From a checkpoint of a small CTC audio transcriber.
Model: 10.3M parameters, waveform 16khz input, norm layernorm, activation star_relu, width 320.
Training: cautious_adamw at rate 0.0014, 13300 steps, batches of 64.
Data: trained on read English sentences (LibriTTS-R), 15625 training examples, 54.5 epochs.
Rows from block 6 of a small CTC audio transcriber, named by matrix and row number. Rows with one number belong to one neuron. Each number is 128 + 32 x the weight over its row's rms, rounded and kept within 0 to 255. All counts start at 0. Numbers have three digits each.
After each neuron's rows are labels from the 100 clips, of 14976, where the neuron reaches its highest value: "responds to" is what is common among them. Only what is clearly more common there than usual is listed. The data: read English sentences (LibriTTS-R). In brackets: how many of the 100.
# fc1: MLP up (model.blocks.6.mlp.fc1.weight, 640x320), inputs 0-159
# fc2: MLP down (model.blocks.6.mlp.fc2.weight, 320x640, transposed), outputs 0-159

fc1.394:098136135136102137154114154163129069091093095104117133104183091209158097145118112180104143096150109098172120148072128137104144099099169149147092141095094119144191136115108106158116147152133135174118123056114124105109127207166150114068112113141096114079203116129165160174156134084074146150119077184151117119137182110112133121145185195105076087099112148138176108084162137088082108146137092201183120145096137140083197118158143179114118088181141163111116145083113114133081083115128164
fc2.394:133117096113067112102062228174181128088158142110104140156113135110121163117194168114112141149109133173116139114135074213173130073149105155125102125093145144103144093137101081138108075163123058074091135123114166177105112107120161096138117093140118103132103070074139147087095145114132182158130122097096136194160185183179143111127119123160172107135204138074110112138117182120139138088124130096145117094158112128119143150104097105152148175103169078143139126154147123135126114099075133
responds to: the word "so" (32)

fc1.485:100194090115064109175079139115134086086105138140146156173121093087153118112124180108160125131140131126115131200102100124117130096076156138083091199106125146106132177075121121080134154143163147102102130058080158150129093118168161104129139169145095083136068120124141095095155145110151134177154128095098129153181147144105142159096113092107108102101142169132148103147193206158148114161131143127164097140136096154118182148100154144094122116149103146104159123171077136081160110091116082
fc2.485:093078109107159151141183143088154146093166117136130179066078143177225181099091125144141111078124138109149126125167132105136095094133107140112120087086104159159166122196178135143069191139150107130108179100130209108136111132100117112161099098157175114136143145130136155101070149099152157125135195100183138141126136138111125158156149122111067115143175078134099127039066108134117150130177121142192123092152122123145183163174073135107144115133121136109107112068172112127135120091109129
responds to: voice: male (79)

fc1.297:128128125135168120097143153097133139085082120189128167157153111102174086115128088138084132140159059132123144119169145078099132129093122133112095133182073095153117145145145149133176255087087139139100107125162092143110107075072083181109152148105110135094139194155173162122091116056120117153102070156120168114152100142170122152128146136123132150126176137134144216115136135170115144123130112138165123134127111091155188107133174146109117101174149117160109116084138076138147077110120110
fc2.297:150153177171145191136125112148062130089160135101127077113150114113110094075118162148080119068114157104126150049140113125128134202116040102189155178151150106089144133157115148130121151108127098146141160066204136123121112101133060145104085101161101090162185089159093078117146147161135121106126138095171202214120126138145118196081133134107146142150107141167086181101157147138111085178129108147095126085097105152114128218143093128143159075068142140130099180104086110128080152133131108
responds to: the word "not" (26)

fc1.319:099221175187164149147131177121165100137138105186121149118147142193110101146101161154100127140154128140154130171119187080134172155162094115140114114186039133170141140053135185154145087103164124125145092116177155114132181136173109126104076133145166107164122121083096198172167140148148094141078090156099161159120071103103144119138190122094124118148103200115193184044150123088114158116062121131109160144114142092140129073154127130124096125182106167115084113131166121160148117169194150
fc2.319:168126081125145154094080124075166103163129204077131132170118109179114148146201124164116038130104101146165140153135119123126092129157083098177130061125132114091102068143097134138171159119110151131121167112100053114168113172131048134105136116084140138106153123112149119104128134150117133089049158149106110104111108157118110033153110180127128111166043127127134122155151127070091147125120119119115149167140127099167125175136093230124113105149067132162133160122150147084122129168179137
responds to: the word "and" (60); the word "they" (28)

fc1.78:105079139213107104098121167054114109155137120125128159132109196114132106113113136148124123084166137108131127143088142131112112156164129117155142110147094124098138140074118153085150106126066164096142092153142128110169138182120084143161168167198116083068194164083096111131109085118188176121131099179191153146146099081117109141176079161156151143098108167119150143071105178130159147107106154101152163110163106096156148103099110166123084062185143125103166146062125134191188113134095151
fc2.78:163091066123211156093053139110114193119173159149139099127147159122128154094169097135127113167105175151144144103098098139163092113131113104100176093138138163154098099149151122091088118182114167120082121117108113126084087150131141151120148070152160123093133132102083108103119165129134092121124073147196081167098087193147148093130116147149101097184128125121094104085106118097125149108095121072043126157096103061214096166164127102168179140080102145139143115116138136132091123152122082
responds to: the word "not" (73)

fc1.60:177179142151125150124080181060098148141079155176106153102089118164107126109131099110136103119125143099126148115134159134142146153172178161159110078109114083134155127146135110091138160092105172168121109206111146159110142125116149096103160181109175183070063187104089066124150099176067129117121096168145141129130143177108169145144129148150110117140151148127169176128044164128156123103084118139154150173093125096109127126101101082149143093148170139124146089141116161156194128105122095
fc2.60:153175123179067112128125131164094132167093087090169150134106186157065109134136131088102137141106123177102162076137172136128082152110085136122142096116143138097132120133147129109152161133114101175200170174093167124121136104096139140160099185115134117062156123163085154121133136144112117121057091143192152104173185153180111057122103085079059128084143133146132142160109174107134117122115169157159096104090125144167121076123155105151119126119175116104089110127167185066158135140084156
responds to: voice: male (76); the word "and" (69)

fc1.498:111109073152112166162119160114156042132098118111147148116132114127155109152160144105166059134142108092040104102127148115114208133144159145117132109162152134150109135123144078152102131135081134159160080142093190115092166134078171092107151161132153070085168152133185200178137084115172151095060120130130148112134074134126150145134085105156124113078118127118158106094193181110123122156134120089159127166125103110064188112113128124099082097139048184115133128141108150131153135103143154
fc2.498:162176094101136116124161120071168161105099090134126095157140136149159144188080157112139106086146132091128077165107100092185085137158133090106070117186140141036188162111113145144097135130175063158145142155109105119131140092077137121117126112173138116128095129146150087190123178081164083061128101144080109074148120178102087092114128170074178101125131129155102144127142141098147154174130159117073153097138115114148138152153132114113116151126136167121142130175133115072160126106124130
responds to: the word "his" (25)

fc1.452:138135115082084107122090113048167135136155114129109122180142109096171187183118128126138094132109158128077062132159131164095159129169156166146115161168111132162125177131122146100105146129114126081115115116107154102149184145160093143094102161137174074094150132120119139164110159177148166078107114107094139102164109114165139141110155118132127137118148064109110145055156148107122163121127083182110083146183137176154164126187097140088184124117144126072150092131120170127128117067169145
fc2.452:110171106130097169196155068126099100061062169131100130112134105177146139088182174147119136181150143119141183118144078156134150158086130058088108120174131083120167108154159102130117037157161110138163163139149110098127107149092191078090125155130085116134144086094080115149181130115109162120148126122131109119097126156087117099117101119127164141117103138163148096123155129149159122134144145138165145128133143106116082139086180086112110095165091133130061213119122150101136108199130092
responds to: the word "his" (40)