A small CTC audio transcriber, trained from scratch.
Model: waveform 16khz input, layers 12, width 320.
Training: cautious_adamw at rate 0.0014, 13300 steps, batches of 64.
Data: trained on read English sentences (LibriTTS-R), 15625 training examples, 54.5 epochs.
Rows from block 4 of a small CTC audio transcriber, named by matrix and row number. Rows with one number belong to one neuron. Each number is 128 + 32 x the weight over its row's rms, rounded and kept within 0 to 255. All counts start at 0.
After each neuron's rows are labels from the 100 clips, of 14976, where the neuron reaches its highest value: "strongest on" is what is common among them; "loudest" is the band of the loudest frequency at the time of the peak. Only what is clearly more common there than usual is listed. The data: read English sentences (LibriTTS-R). In brackets: how many of the 100, against the usual share in percent.
# fc1: MLP up (model.blocks.4.mlp.fc1.weight, 640x320), inputs 0-106
# fc2: MLP down (model.blocks.4.mlp.fc2.weight, 320x640, transposed), outputs 0-106

fc1.386 [145 135 136 100  86 155 138 126 112  98 148  67 199 127 129 108 145 112 160 111  78 150 139 147 145  53 118 131 122 123 145 142 154 157 124 121 205 116 112 134 103 183 126 120 133 117 138 142 131 155 119  22 104 200 181 119 118 101 177  65  88 111 150 163  67  89 115 157 121 153  69  87 126 162 153 144  91  57  85 139 210  85 112 125 137  89 139 121 168 109 140 140 134 119 185 168 127 102  59  78 136 131 112 137 146 131 185]
fc2.386 [ 96 116 161  64 133 140 134  87 128  87 149 170 115 157 206 102 164 144 121 141  83 103 160 133 177 130 154 108 122 119  71  96 102 121  67 137  51 153 141 181 118 123  65 118 166 157 149 167 120  58 124 137 102  88  98 193 110 104 127  93 134 121 145 116  89  82 110 127 255 158 130 178 118 127  78 138 112  98 133 133 108 140 127 240 176 145 151 116  92  89  93 115 128 153 124 151 113 113 136 128  93 121 135 184 106  59 152]
strongest on: voice: male (92 vs 47.8)
loudest: 4000 to 8000 Hz (54 vs 5.7); 2000 to 4000 Hz (29 vs 2.6)

fc1.237 [125 152 153 162  87 128 127 129 127 139 184 131  76  94 141 172 135 147 117 115 138 165 151  95 140 125 118 166  94 141  84 133 126  99 149 153  92 152 141 109 133  77 138 139 130 124 163  85 116 129 134  70 105 162 148 148 141 112  86  91 118 122 134 137 125 129 148 116 194 108 105 129 144  89 153  91 151  58 105 126 161 115 146 133  83 136  86 135 145 173 102 179 164 130  90 186  84 150 130 201 177 126 152  99 157 126 173]
fc2.237 [159 113 189 103 119 126  58 183  96 124 127 181 149 155  95 144 207  84 142 141 128 112 129 110 189 145 187 109 104 171 184  76 140 111 147  60  52 107 126 173 175  52 130 123 126 120 140 134 142 129 147  92  91 138 129 147 112 154  90 121 161 112 107 117 137 145 207 145 147 147 112 137 130 108  85 121 139  81 104  86 156 145  98 140 167  57 132  91  84  71  76 160 148 192 120 140 127  76 145 139 153 169 115 151 164 136 160]
strongest on: the word "the" (84 vs 48.8)
loudest: 250 to 500 Hz (70 vs 13.7); 500 to 1000 Hz (25 vs 6.7)

fc1.32 [149 153 156 117 121 143 122  64  95 149 147  80 114  88 146 135 144 185 109 137 146 108 130 132 121 108 130 108 160 129  96 190 110  55 109 155 111  94  93 159 111 108 101 141  79 132 108  49 162 101  97 173 179  96 132 110 132 150 114 136 114  82 130  93 131 157 114 135  91 110  85 149 128 155 214 135 177  77 120 151 110 124  92 166 187 153 129 109 121 153 146 111 160 135 132 137 160 124 154 150 172 194  99  91 150 115 128]
fc2.32 [132 116 108 141 152  93 175  75  74 166 131  94 139 124 155  92  73  69 120 131 132 152 155 103 158 194 205 139 141 117 166 118 145 106 136 129 117  99 101  92 148 166 111  85 111 121 127  88 113 100 111 165 141 122 134  99 105 153 101  95 118 154 129 155 136 125  93 114  70 100 115 124  72 168 138 151 179 121  97 113 134 122 116 185 175  73  79 109 113 127 151 134 144 136 101 155 144 152 159 120 160 145 175 124  54 118 144]
strongest on: the word "i" (77 vs 20.4)
loudest: 1000 to 2000 Hz (45 vs 2.3)

fc1.38 [ 52 153  86  96  59 149 141 129 150 150  91 115 121 105 142  89 168 111  63 142  74 118 119 109 114 157 145 166  27  82 164 168  99 117 136 113 183 136 144 148 120 103 142 148  85 169  93 107 155 183 160 142 103 123 154 117 117 115 121 130  89  77 169 109 109 163 120 145 130 165 118 132 176  90 152 169 132  92 114 219  90 142 139 136 125 126  79 118 175 111 138 180 150 113 111 116  94  52 167 182 193 143 121 130 114  94 148]
fc2.38 [179  98 108  41 156 150 146 101  60  92 125  76 120 164 136 112 151 117  66 184 163 156  92 138 129 122 128 159 125 141 104  74 130 141 113 122  85  37  93 166 166 117 108 129 109 119  85  82 133  63 176 135 119 144 120 177 180 101 126  83 184 154 152 101 162 140 124 137 134 111 146 128 118 171  45 178 147 125 161 143 133 152 114 125 134  78  70 116  89  53  63 119 116 131  86  45 167 141  92 136 103 100 134 121 116  95 139]
strongest on: the word "all" (27 vs 5.1)
loudest: 500 to 1000 Hz (62 vs 6.7)

fc1.215 [111 111 207 144  75 146 139  77  77 102 141 117 111 122  90 122 171 163 167 175  22 144 114 181 127 125  80 162  94 130 145 152 129 135 150 113 146 121 142  92 107 123 155 124 134 189 123 117 138 195 122 104 113  85 155  81  89 138 159 147 126 106 112 168  68 152 155 127 161 103 106 144 120 118 204 193 114  54  75 135 148 124 139 150  78 172  92  99 132 165 188 106 156 165 206 113 112  85 134 124 144 153 128 140 131 144  67]
fc2.215 [168  72 105 115  94  90 131 111  87 154 103  93 138 180 140 169 130 137 112  91 119 193 162  67 129  81 182 144 108 115 109  91 140 151 114 169 160 126 116 162 138 122 120 128 109 147 111 143 155  96 149 151 185 185  76 106 132  98 146 156 116  86 149 116  45 107 140 120 155  98 141 159 141 124 108 119 160 175 180 106 174 115  56 162  84 118 135 141  58 163 146 104  80 116 145 196 107 152  97 178 177 142 109 144 144 113 138]
strongest on: voice: female (90 vs 52.2)
loudest: 250 to 500 Hz (54 vs 13.7)

fc1.549 [ 67 158 104  94  87 147 196 125 105 125  85 103 158 148 122 147 117  96 127 127 106 169 138 116 159 127 150 128  66 107 113 126  75 121 128 110 113 168 150 150 111 103 133 109  92 120 144 121 142 159 134 136  45 111 154 154 142 136  76  80 139 147  90 143  84 188  60 123 192 224  73 128 180 128 174 124 156  87 178 132 119 134 129  85 108 153 102 159 141 149 158 140 114 137 178 148 102 182  81 198 178 108 124  64 108 154 176]
fc2.549 [126 107 138 101 133 157 140 161  80  95  91 125 126 117  60 107 164 145 157 159 159 113  55 148 104 124 196 141 157 170 153 150 129 134  87  67  71  52 105 118 106  88 122 115  79 145 194 152  97 147 144 134 170 106  73 149 142 127 157 187 149 118 137 124 107 137 147 166 104 194 138 114 158 140 114 154 120 109 107  94 107 148 155 155 116 126  67 147  82 135 102 100 185 188 113 107 163 154 166 142 166 141 115  99 122 101  76]
strongest on: the word "not" (29 vs 8.7)
loudest: 500 to 1000 Hz (42 vs 6.7)

fc1.467 [156 109 176 149 137 119 149 105 121 107 185 120  73 159 104 220 109 190 146 161  74 101 143 154 131 112 129  93 138 133 157 142 129  73 173 122 136 116 111 125 116 152 106 151 160 187 139 146 150 133 139 138 127 117 146  95  78 140 166 152 171 114  97 153 130 128 114 120 188 148 101 155 131  86 144 164 143  58 112 126 126 118 126 166  87 166 131 170  97 166 163 165  89 150 100 141 111  86 106 146 162 164 160 123 157 154  98]
fc2.467 [132 149 155 141 123  83 133 174  74  85  73 106 105  89 119 127 147 169 101 128 143 113 140  92  77 200 109 110 134 153  87 176 138 128 101 156 144 146 170 119 129 101 127 119 137 169 169  82 118 111 116 146 122 166  93 100 110 118 131 160  96 110 152  86  95  90 172 137 118 136  52 172 159 151  74  43 145 140 177 162 108 117 117 125 119 133 108 129 122 155 127  77 109 150 134 142 157 222 153 172 192 180  98 171 121 113 147]
strongest on: voice: female (81 vs 52.2); the word "you" (32 vs 14.3)
loudest: 4000 to 8000 Hz (26 vs 5.7)

fc1.571 [ 77 158  86 135  68  94 163 119 142 138 117  74 112 155 156 132 158 107 102 130  83 119 107  82 142  98 176 150 111  26 113 127 126  81 173  83 202 131  96 124 109 146 129 159 141 142  81 147 171 133 170 102 135 127 159 151  80  97 101 125 143  94  84 149 128 141  58 132 124 118 152  97 141 124 150 184 120 189  67 135 121 129 141 124 137 163 133 140 145 153 113 108 113  89 138 142 139 134 140 104 166 227 161 125  39 150 163]
fc2.571 [ 98  82 136  90 167 153 167 150 102 106 151 126 106  94 153 125 165 109 143 111 147 130 191 169 167 114  92 122 121 150 111 122 101 114 105 172  76 134  97 108 130  81  63  86 129 173 188 160 102 135 149  98 101 161 114 187 175 151 184  91 160  98 165 112 116 123 154 151 132 137 158 163 140  60  97 131 111  97 128  84 153 134 140 146 178 107 137 186 105  96 108 145 163 153 130  61 144 120 119 111 147  65 156 150 131 113 118]
strongest on: text has "but" (25 vs 9.3)
loudest: 250 to 500 Hz (38 vs 13.7)

fc1.267 [ 97 161 126 125  79 168 132  80 114 165 185  94  95  91 179  66 162 140 124 165 115 104 214 145 124 109 166 131  78  95 153 155 109  27 108 128 155 143  57 139 109 136 146 121 116  88 178 117 153 180 125 143 123 107 152 131 170 108  80 127 104 118 139 114 122 112 116 147  92 171  55 151 144 114 171 106 128 102 121  88 184 139 133  89 127 144 128  78 132  89 153 138 189  96 105 125 110  97 167 167 155 135  95  97 144  95 172]
fc2.267 [115 131 106 121 171  85 144  97  41 159 155 149 126 148  90 100 140 110 113 159 153  91 143 156 116 168 142 121 131 163 156 139 139 134 199  89 138  82 118 135 116 147 115 143 153 154 152 127 141  92 160 124 123 173 145  83 161 170 140  49 107 145 155 188 205  60 162 126  77 121  88 149 119 117 183  91 135 121 152  86 192 131 108 163 167  42  51 115 141  64 150 113 125 132 110 149 167 154 111 160 158 100 152 113  66  90 155]
strongest on: the word "i" (85 vs 20.4); voice: male (75 vs 47.8)
loudest: 1000 to 2000 Hz (33 vs 2.3)

fc1.551 [ 83 133 136  89 129 104 148 106 163 156 171 119 111  99 103 114 159 114 169 148 109 156 122 108 150 139 110  91  98  90 142  91 105 124  92 114 175 164 124 118  95 151 161  96  96 139  98 140 183 155 139 119 154  80 163 124 147 154 118 115 146 112 125 164 125 132 148  90 170 106 105 197 131  83 135 217 147 131 145 119 112 117 140 164  85 144 112 112 132 137 115  94 155 116 149 150  93 163 156 110 163 141 144 161  93 140 121]
fc2.551 [ 99 141 156 149 157 105 115  81 135 178 182 185  93 113 120 146 177 145 133 166 150 128 173 151 174 100 175 109 136 216  94  91 113 134 162 139 131 138  75 158 126  84 141 160 121 103 122 146  68 142 121 127 142 144 125 119 127 158 147 101 179  97 118 154 117 143  90 130 116  86 133 113 104 181 101 126 122 144 110 146  87 106 120  95 101 111  77 124 110 117 180 104 137  77 115 111 108 121  59 158 156 144 135 153 179 123 101]
strongest on: voice: female (92 vs 52.2)
loudest: 250 to 500 Hz (36 vs 13.7)

fc1.24 [137 128 117 141 133 149 106 130 125 143 135 112 153 119 116 197 110 122 106 180  91 166 122  94 130  76 132 148  93  85 190 200 143 139 172 110 170  93 119 151  75 165 109 167 114 101 135 122 104 174  98 140 153 140 133 143  82  83 194 103 115 173 135 143 117 206  79  79 132 125  93 106 140 107 114 212 177  96 126 132 120 145  89 156 171 111  95 169  99 135 124 147 125  92 149 139 148  59 144 144 128 118 189  73 143  92 147]
fc2.24 [168 121  99  66 155 191 162 134 116 122 171 186 117 173 188 131  96  72 137 109 103 106  89 185  84 120 129 135 157 142 135 111 163 191 133 139 114  61 117 152 109 120 111 144 149 103 123 133  81 105 154 145 146  59 153 144 117 100 152 100 126 144 182 116 123 133 121 107 109 115 171 104 119 188 173 133 107 143 158  60  95 255 123 127 134 115  68  79 137  95 116 136 157 127 102 118 146  90 114 176  80 122 107 153 132 142 113]
strongest on: the word "said" (35 vs 9.3); the word "so" (27 vs 4.6)
loudest: 4000 to 8000 Hz (71 vs 5.7)

fc1.120 [125 125  78 113 134 112 152  86 101  70 154  46 127 148  99 107  94 133 142 103 119 150 189 132 192  96 129 208  86  54 129 158  93 119 105 102 131 145  82 113 109 138 122 147 159 126 148 120 134 138 126  91 142 113 150 184 137 134 153  33 155 169 115 176 113 144  50 114  93 102 135 122 176 108 116 100 139 104 110 184 153 127 169  73 136 135  96 139 186 166 108  77  80 181 182 100 127 183 181 124 155 125 134 103  55 150  87]
fc2.120 [180 120 100 163 135 115 138 128 103 116  43  89 129 152 162  98 115 166 143  90 157  90  32 141 122 160 131 145 120 145 137 139 167 110 141  59 122  79 114  91 129  71 150  91 161  99 129 160 110 102 154 146 172 108 112 140  99 138 101  96 125  52  55  80 119 132  66 122 109 185 119 167 122  73 129 155 123 141 111 112 124  97 152  93  57 124 166 145 133 125 129 122 139 149 186  70 189 162 163 152 106  78 173 157 132 144  58]
strongest on: the word "be" (51 vs 7.9)
loudest: 250 to 500 Hz (34 vs 13.7)

fc1.53 [118 150 142 124  84 180 201 101 108 148  73  61 145 134 144  87 133 136 109 197 107 132 149 122  76  99 161 202  80 164 165 114 150 158 138 152 136  90 137 174 111  98 162 100  94 121 148 129 128 106 162 154 112 130 122 153 135  95 206  49  93 136 125 157 155 190 119  96 196 158 117  69 142 148 156 158 134 134 140 177 142 103  94 119 166 108 168 104 122 125 132 151  97 102 150 156 113 158 152 136 172 154 101  70  67 117 186]
fc2.53 [125 107 117  95 164 100 171 100 102 149 153 125  56 136 111  57  63 174 173 130  88  66  97 171 121 178 148 165 149 145  99  91 105 168  96  68 154 127 119 143 147 129 155 140 118 123 130 175  89 117  90 138  75 140 115  66  96 133 116 159 134 154 103 164  52 148 171 137 137 101 132 199 115 210 165 135 119  87  82 147  48  94 136 164 130 122 101 160 161 128  57 170 136 191 107 112 182  71 160 137 163 104 118 148 161 138 103]
strongest on: voice: male (92 vs 47.8)
loudest: 500 to 1000 Hz (36 vs 6.7)

fc1.463 [134 149 164 113  90 136 156 116 132 149  75 121 109  68 141  99 175 133  82 115 146 195  66  94 123 154 141  99 108 127 141 167 111 132 138 121 109 158  94 110 109 192  92 142 121 139 149 101 119 121  97 124  92 161 137 149 141 136 118 145 149  92 153  88 115 113  78 157 140  99  72 136 119  79 103 155 144  78 132 193 104 114  97 140  68 149  98 141 144 146 155 107 122  92  81 114 134  77 147 143 192 163 127  77 169 107 101]
fc2.463 [ 81 114 113 141 134 193 122 168 134 111 115 135  97 147  94 125 183  99 113  58 129 105 136  41 161 120 118 134 117 101 133  77 124  84 160 133 142 132 165 119 150 100 138 134 144 110 201 208 119 151 182 125  91 113  77 116 178 130 107  84 117  52  98 141 150 156 151 153 153  76 145 169 133 124 126 124 137 138 117  87  83 156 167 113 182 133 175 136 198 166 106  89 125 114 124 172 149 154 135 157 156 190 118 107 138  76  97]
strongest on: the word "which" (27 vs 2.4)
loudest: 2000 to 4000 Hz (73 vs 2.6); 4000 to 8000 Hz (26 vs 5.7)

fc1.7 [ 78 103  74  72 163 163 121 108 145 135 184 145  65 126  92 170 110 113 157 116 209 115 120 172 106 118 111 172  83 147 127 109 145 113 180 156 113 161  83 156 101 150 109 106 148 115 119 153 175 124 171 171 125 129 131 166 119 140 156  88 116  95 137 154 161  75 112 115 145 116 110  80 142  58 149 159 155 107 109 114 120 100  90 146 127 110 142 101 143 126  96 180 132 123  97 110 148  65 126 137 139  75 159 144 135 121 130]
fc2.7 [162  92 152 150 103 101  84 152 106 124 163 153  96 115  98  91 141 154 104 161  89 143 124 164 120 183  75 144 121  77 105 140 104  85  94 145 105 140 160 148 187  35 151  79 141 116 131 114 100 146 227  76  99 199 113 116 124 114 128 111 161 122 133 107 139 134 176 151 134 157 129 122  91 123 107 137  83  96 157 136 132 114 173 111 148 200 181  83 100 169 143  84 160 145 104  92 123 107 117  96  74  78 139  92 156 159 164]
strongest on: voice: female (92 vs 52.2)
loudest: 250 to 500 Hz (49 vs 13.7); 500 to 1000 Hz (31 vs 6.7)

fc1.503 [145 180 122 126 175  90 165  73 141 139 100 166  68 121 140 175 124 143  75 138 118 144 110 114 137 136 157 126 139  98 144  93 125 136 169 156  60  89 114 118 123 149 104 174 144 110 168 122 157  95 151 151 155 129 148 135 118 120 129 158 173 119 156  83 195 127  90 171 120 140 182 146  90 105 118 178 143 168 128 143 124 112 147 137  88 128 157 152 113 133 122 116 148 141  84 164  96 111 119 126 151 114 184 130  93 119 123]
fc2.503 [129 142 125 136 145 121 122 160 120 189 177 135 134 124 184 110 154 111 120 100 120 117 124 107 148 138  75 126 170 146  61  91 204 110  97 120 170 111 128 116 169 157 116 116 161 142 130 132 128  78 163 171  96  90 140 135 126 100 141 157 156  89 156 132 113 149  77 130 151 171  93 144  47  90  88 171 163 109 115  65 147 112 132 166 130  61  77 101 122 141 170 141 150 154  99 140 110  63  89 144 151 165  97 128 132  93  88]
strongest on: the word "was" (46 vs 15.9); the word "you" (37 vs 14.3); the word "she" (28 vs 8.5)
loudest: 250 to 500 Hz (60 vs 13.7)

fc1.252 [121 170 162 186 129  79 133 123 161 117 166 146 126 121 176 139 137 161 138 117 116 144 128 131 149 146 138  88 121  89 167 139 106  73  92 106 120 120 142  93 123 147 133 141 163 165 140 143 117 144  69 137  97  98 154 117 146 170 143 143 100 140 126 134  92  60 136 127  67 134 163 179 148 146 145 103 179 139 114  89 170 126 102 179 142 133 182  90 118  64 135  75 107 122 130 138  87 117 129  83 140 184 115  91 158  97 131]
fc2.252 [181 141 139  74 193 164 160 150  30 138 204 129 119 103 106 103 192  57 138 102 153 210 105 139 145 168 161 210  91 120 133  25 106 118 135 147 114  70  32 122 104 167  92 109 115  85 150 123 144 124 115 106 157 126 115 132 127 128 143 107  83 182 118 146 133 171 101  58 202 128 106  59 129 138 132 149  85 129 167 101  72 145 148 179 100 137  98 150 148 121 144 141  93 141  63 140 144 134 117 164 130 126 137 113 174 122 133]
strongest on: the word "that" (35 vs 13.1)
loudest: 500 to 1000 Hz (31 vs 6.7)

fc1.552 [189 149  95 117 166 173 163 128 100 130 133 133 110  97 154 149 159  93 157 112 126 127 130 135 136  78  85 232 141 125 148  66 104 161 159 144 101 132 147 123 111 108  69 144 113 112 113 102 146 135  80 145 141 128 151 112  69 151 163 105 146 114 106 155 165 122 123 144 180 138 110  99 132  88 109 114  80  91 105 137 132 102  83  94 114 140 131 108 154 134 129 167 170 102 123 144 142 101 159 144 138 109 129 143  93 152 136]
fc2.552 [ 83 116 148 126 136 154  80 153 135  92 130 115 113  85 140 158 132 170  94 193 122 105  71 125  78 173 157  96 100 137 161 135 101 102  66 135 127 153 110 155 171 101 144  79  72 133 118  66 106 108 120 126 111 148 147 133 135  70 115 178 132 174  48  92 134 141 125 150 175 142 164 163 137 128 123 126 122 131 110 156 177 110 132 148 106 143 172  99 135  94  92 101 161  68 134 103 128 187 118 123  82 150 153  65 133  53  71]
strongest on: voice: male (93 vs 47.8)
loudest: 250 to 500 Hz (78 vs 13.7)

fc1.89 [177 144 116 193  75 112 137 148  74 111 120 152  97 140 169 138 114 134 147 143 126 173 149 193 150  82 123 134 149 116 124 140 151  46 107 129 203 152 116  81  70  98 131  74 152 169 103 184 147 172 150  99  95 116 148 125 105 114 199 176 127 104 115 143  70  70 152 154 106 171 140 195 120  86 112 107 122 145  84 149 178  92 146 143  92  97 124 101 180 104 117  96 131 168 143 147 160 122 121 107 176 102 144 109 142  99  40]
fc2.89 [118 136 142 147 146 130 168 156 159 144 112  84  96 103 137 117 115 132 112 180  95 172 120  82 141 173 101 128  78 125 106 122 167 111 110 148 179 146 145 101 103 102 107 119 168 142  80 156 133 125 213 106 135  73 104 136 127 102 135 128  88 107 173 172 118 156 135 118 163  57 101 162 103  97 124 133  86  70 173  96  81 126 157 144  73 134 116  75 121 159 120  79 102 126  64 151 111 150  90 106  93 113  65 116 109 125 163]
strongest on: the word "by" (34 vs 3.6)
loudest: 500 to 1000 Hz (68 vs 6.7)

fc1.436 [135 142 151 173 135 131 130  21 123 103  96  96 172 151 126  89 137 181 187 109 137 126  59 179 146  90  98 128 139 139 112 196 140 136 101 102 150 133  99  97 121 185 121 145 169 125 129 128 114 175   0 117 148 133 162 109 137 132 124  99  94 100 154 133 137 114 147  76  91 189  92 144  96 133 173 109 105 113  77 146 162 111  66 126 115 100 164 179 143 121 214 117 133 138 148 130  71 112  98  72 142 125 119 109  98 153 140]
fc2.436 [177  85 159 149 140 172  92 133 144 127 183 125 142  93 140  94 116 125 111 105  83 158 108  90 109 154 110 136  48  85 140 121 162 118 165 108 110 108 187 131 132  60 136 136  88 113 156 119 100 186 131  87 108 167  94 181  93 170 135 151 116 132 149 162  86 136 121 137  89  74 111  87 149 126 106  68 184 100 118 127 104 125 203 154 167 113 102   1 153 105  81 154 150 133 164  96  62  96 176 177 101 146 147 126 120 170  95]
strongest on: voice: male (91 vs 47.8)
loudest: 250 to 500 Hz (36 vs 13.7)

fc1.396 [179 128 133 124 178 166 123 142 114 129  95  71 136 108 152 191 169 133  39  66 158 133 103  92  98 119 127 125 118  87 170 155 136 112 141 172 143 112 131 154 112 184 113 110 197 189 155  78 137 136 133 126 143 215 123 133  66  97 115  85 163  93 161 129 109 121  97 126 160 144  85 115 146  58  75 105 118  90 116 196 108 154 104 120 183 136 156 180 160 140 134 117 159 135 142 111 102 109 173 139 120 162 106 127 105 160 100]
fc2.396 [189  89 107 165 174 180 119 103 164  88 155 114 123 146 130 107 107 149 137  70 174 168 112 156 156  86 151  90 117 111 123 176 117 151 167 147  47  55  60 177 102 119  68 126 142 133 189 121 105  88 129 138 149 136 123 136 146 108 163 147 161 175 119 131 151 155  79 122 124 132  92  88  44 105 174 130 138 131 153  97 111 133  86 143 157 101 111 125 129 135 114 119 110 176 186 105 218 136  89 135 141 128 145 206 131  77 139]
strongest on: the word "her" (39 vs 7.7)
loudest: 1000 to 2000 Hz (34 vs 2.3)

fc1.603 [110 131 160 133 145  78 148 121 149 165 130 125 142 153 157  99 117  90 154 162 114 193  65  66 201  90 130 189  56 126 117 104 144 141 163 104 120 154 106 127  81 120  51 133 158  72 114 120 166 113  81  19 136 171 168  76 122 158 135  96 121 119 129 103 101 135  55 101 131 116 162 133 160  69  67  86 125 121 169 165 171 104  98  90  95 111 196 104 165 106 119 129 102 130 111 172 104 125 120  60 149 134 166 150 118 135 143]
fc2.603 [168 133 115 107 168 157 133 108 135 107 176 130 129  85  98 147 145 121 198 147 122 145 134 126  74 135 138 169 141 117 129 132 131 187 129 182 117 150 141 137 115  74 175 109  79 124 121 128  52  95 184 156 156 143 144 149  92  71 140 153 110 150 132 182 173 177 102 177 145 147 109 109 167 170  90 188  92 134  86 114  60 165 112 113 192 142 125  98  65 114  69 172 126 172 121 101  95 125 220 192 190  75 108 129 161  75 181]
strongest on: voice: male (90 vs 47.8)
loudest: 4000 to 8000 Hz (44 vs 5.7)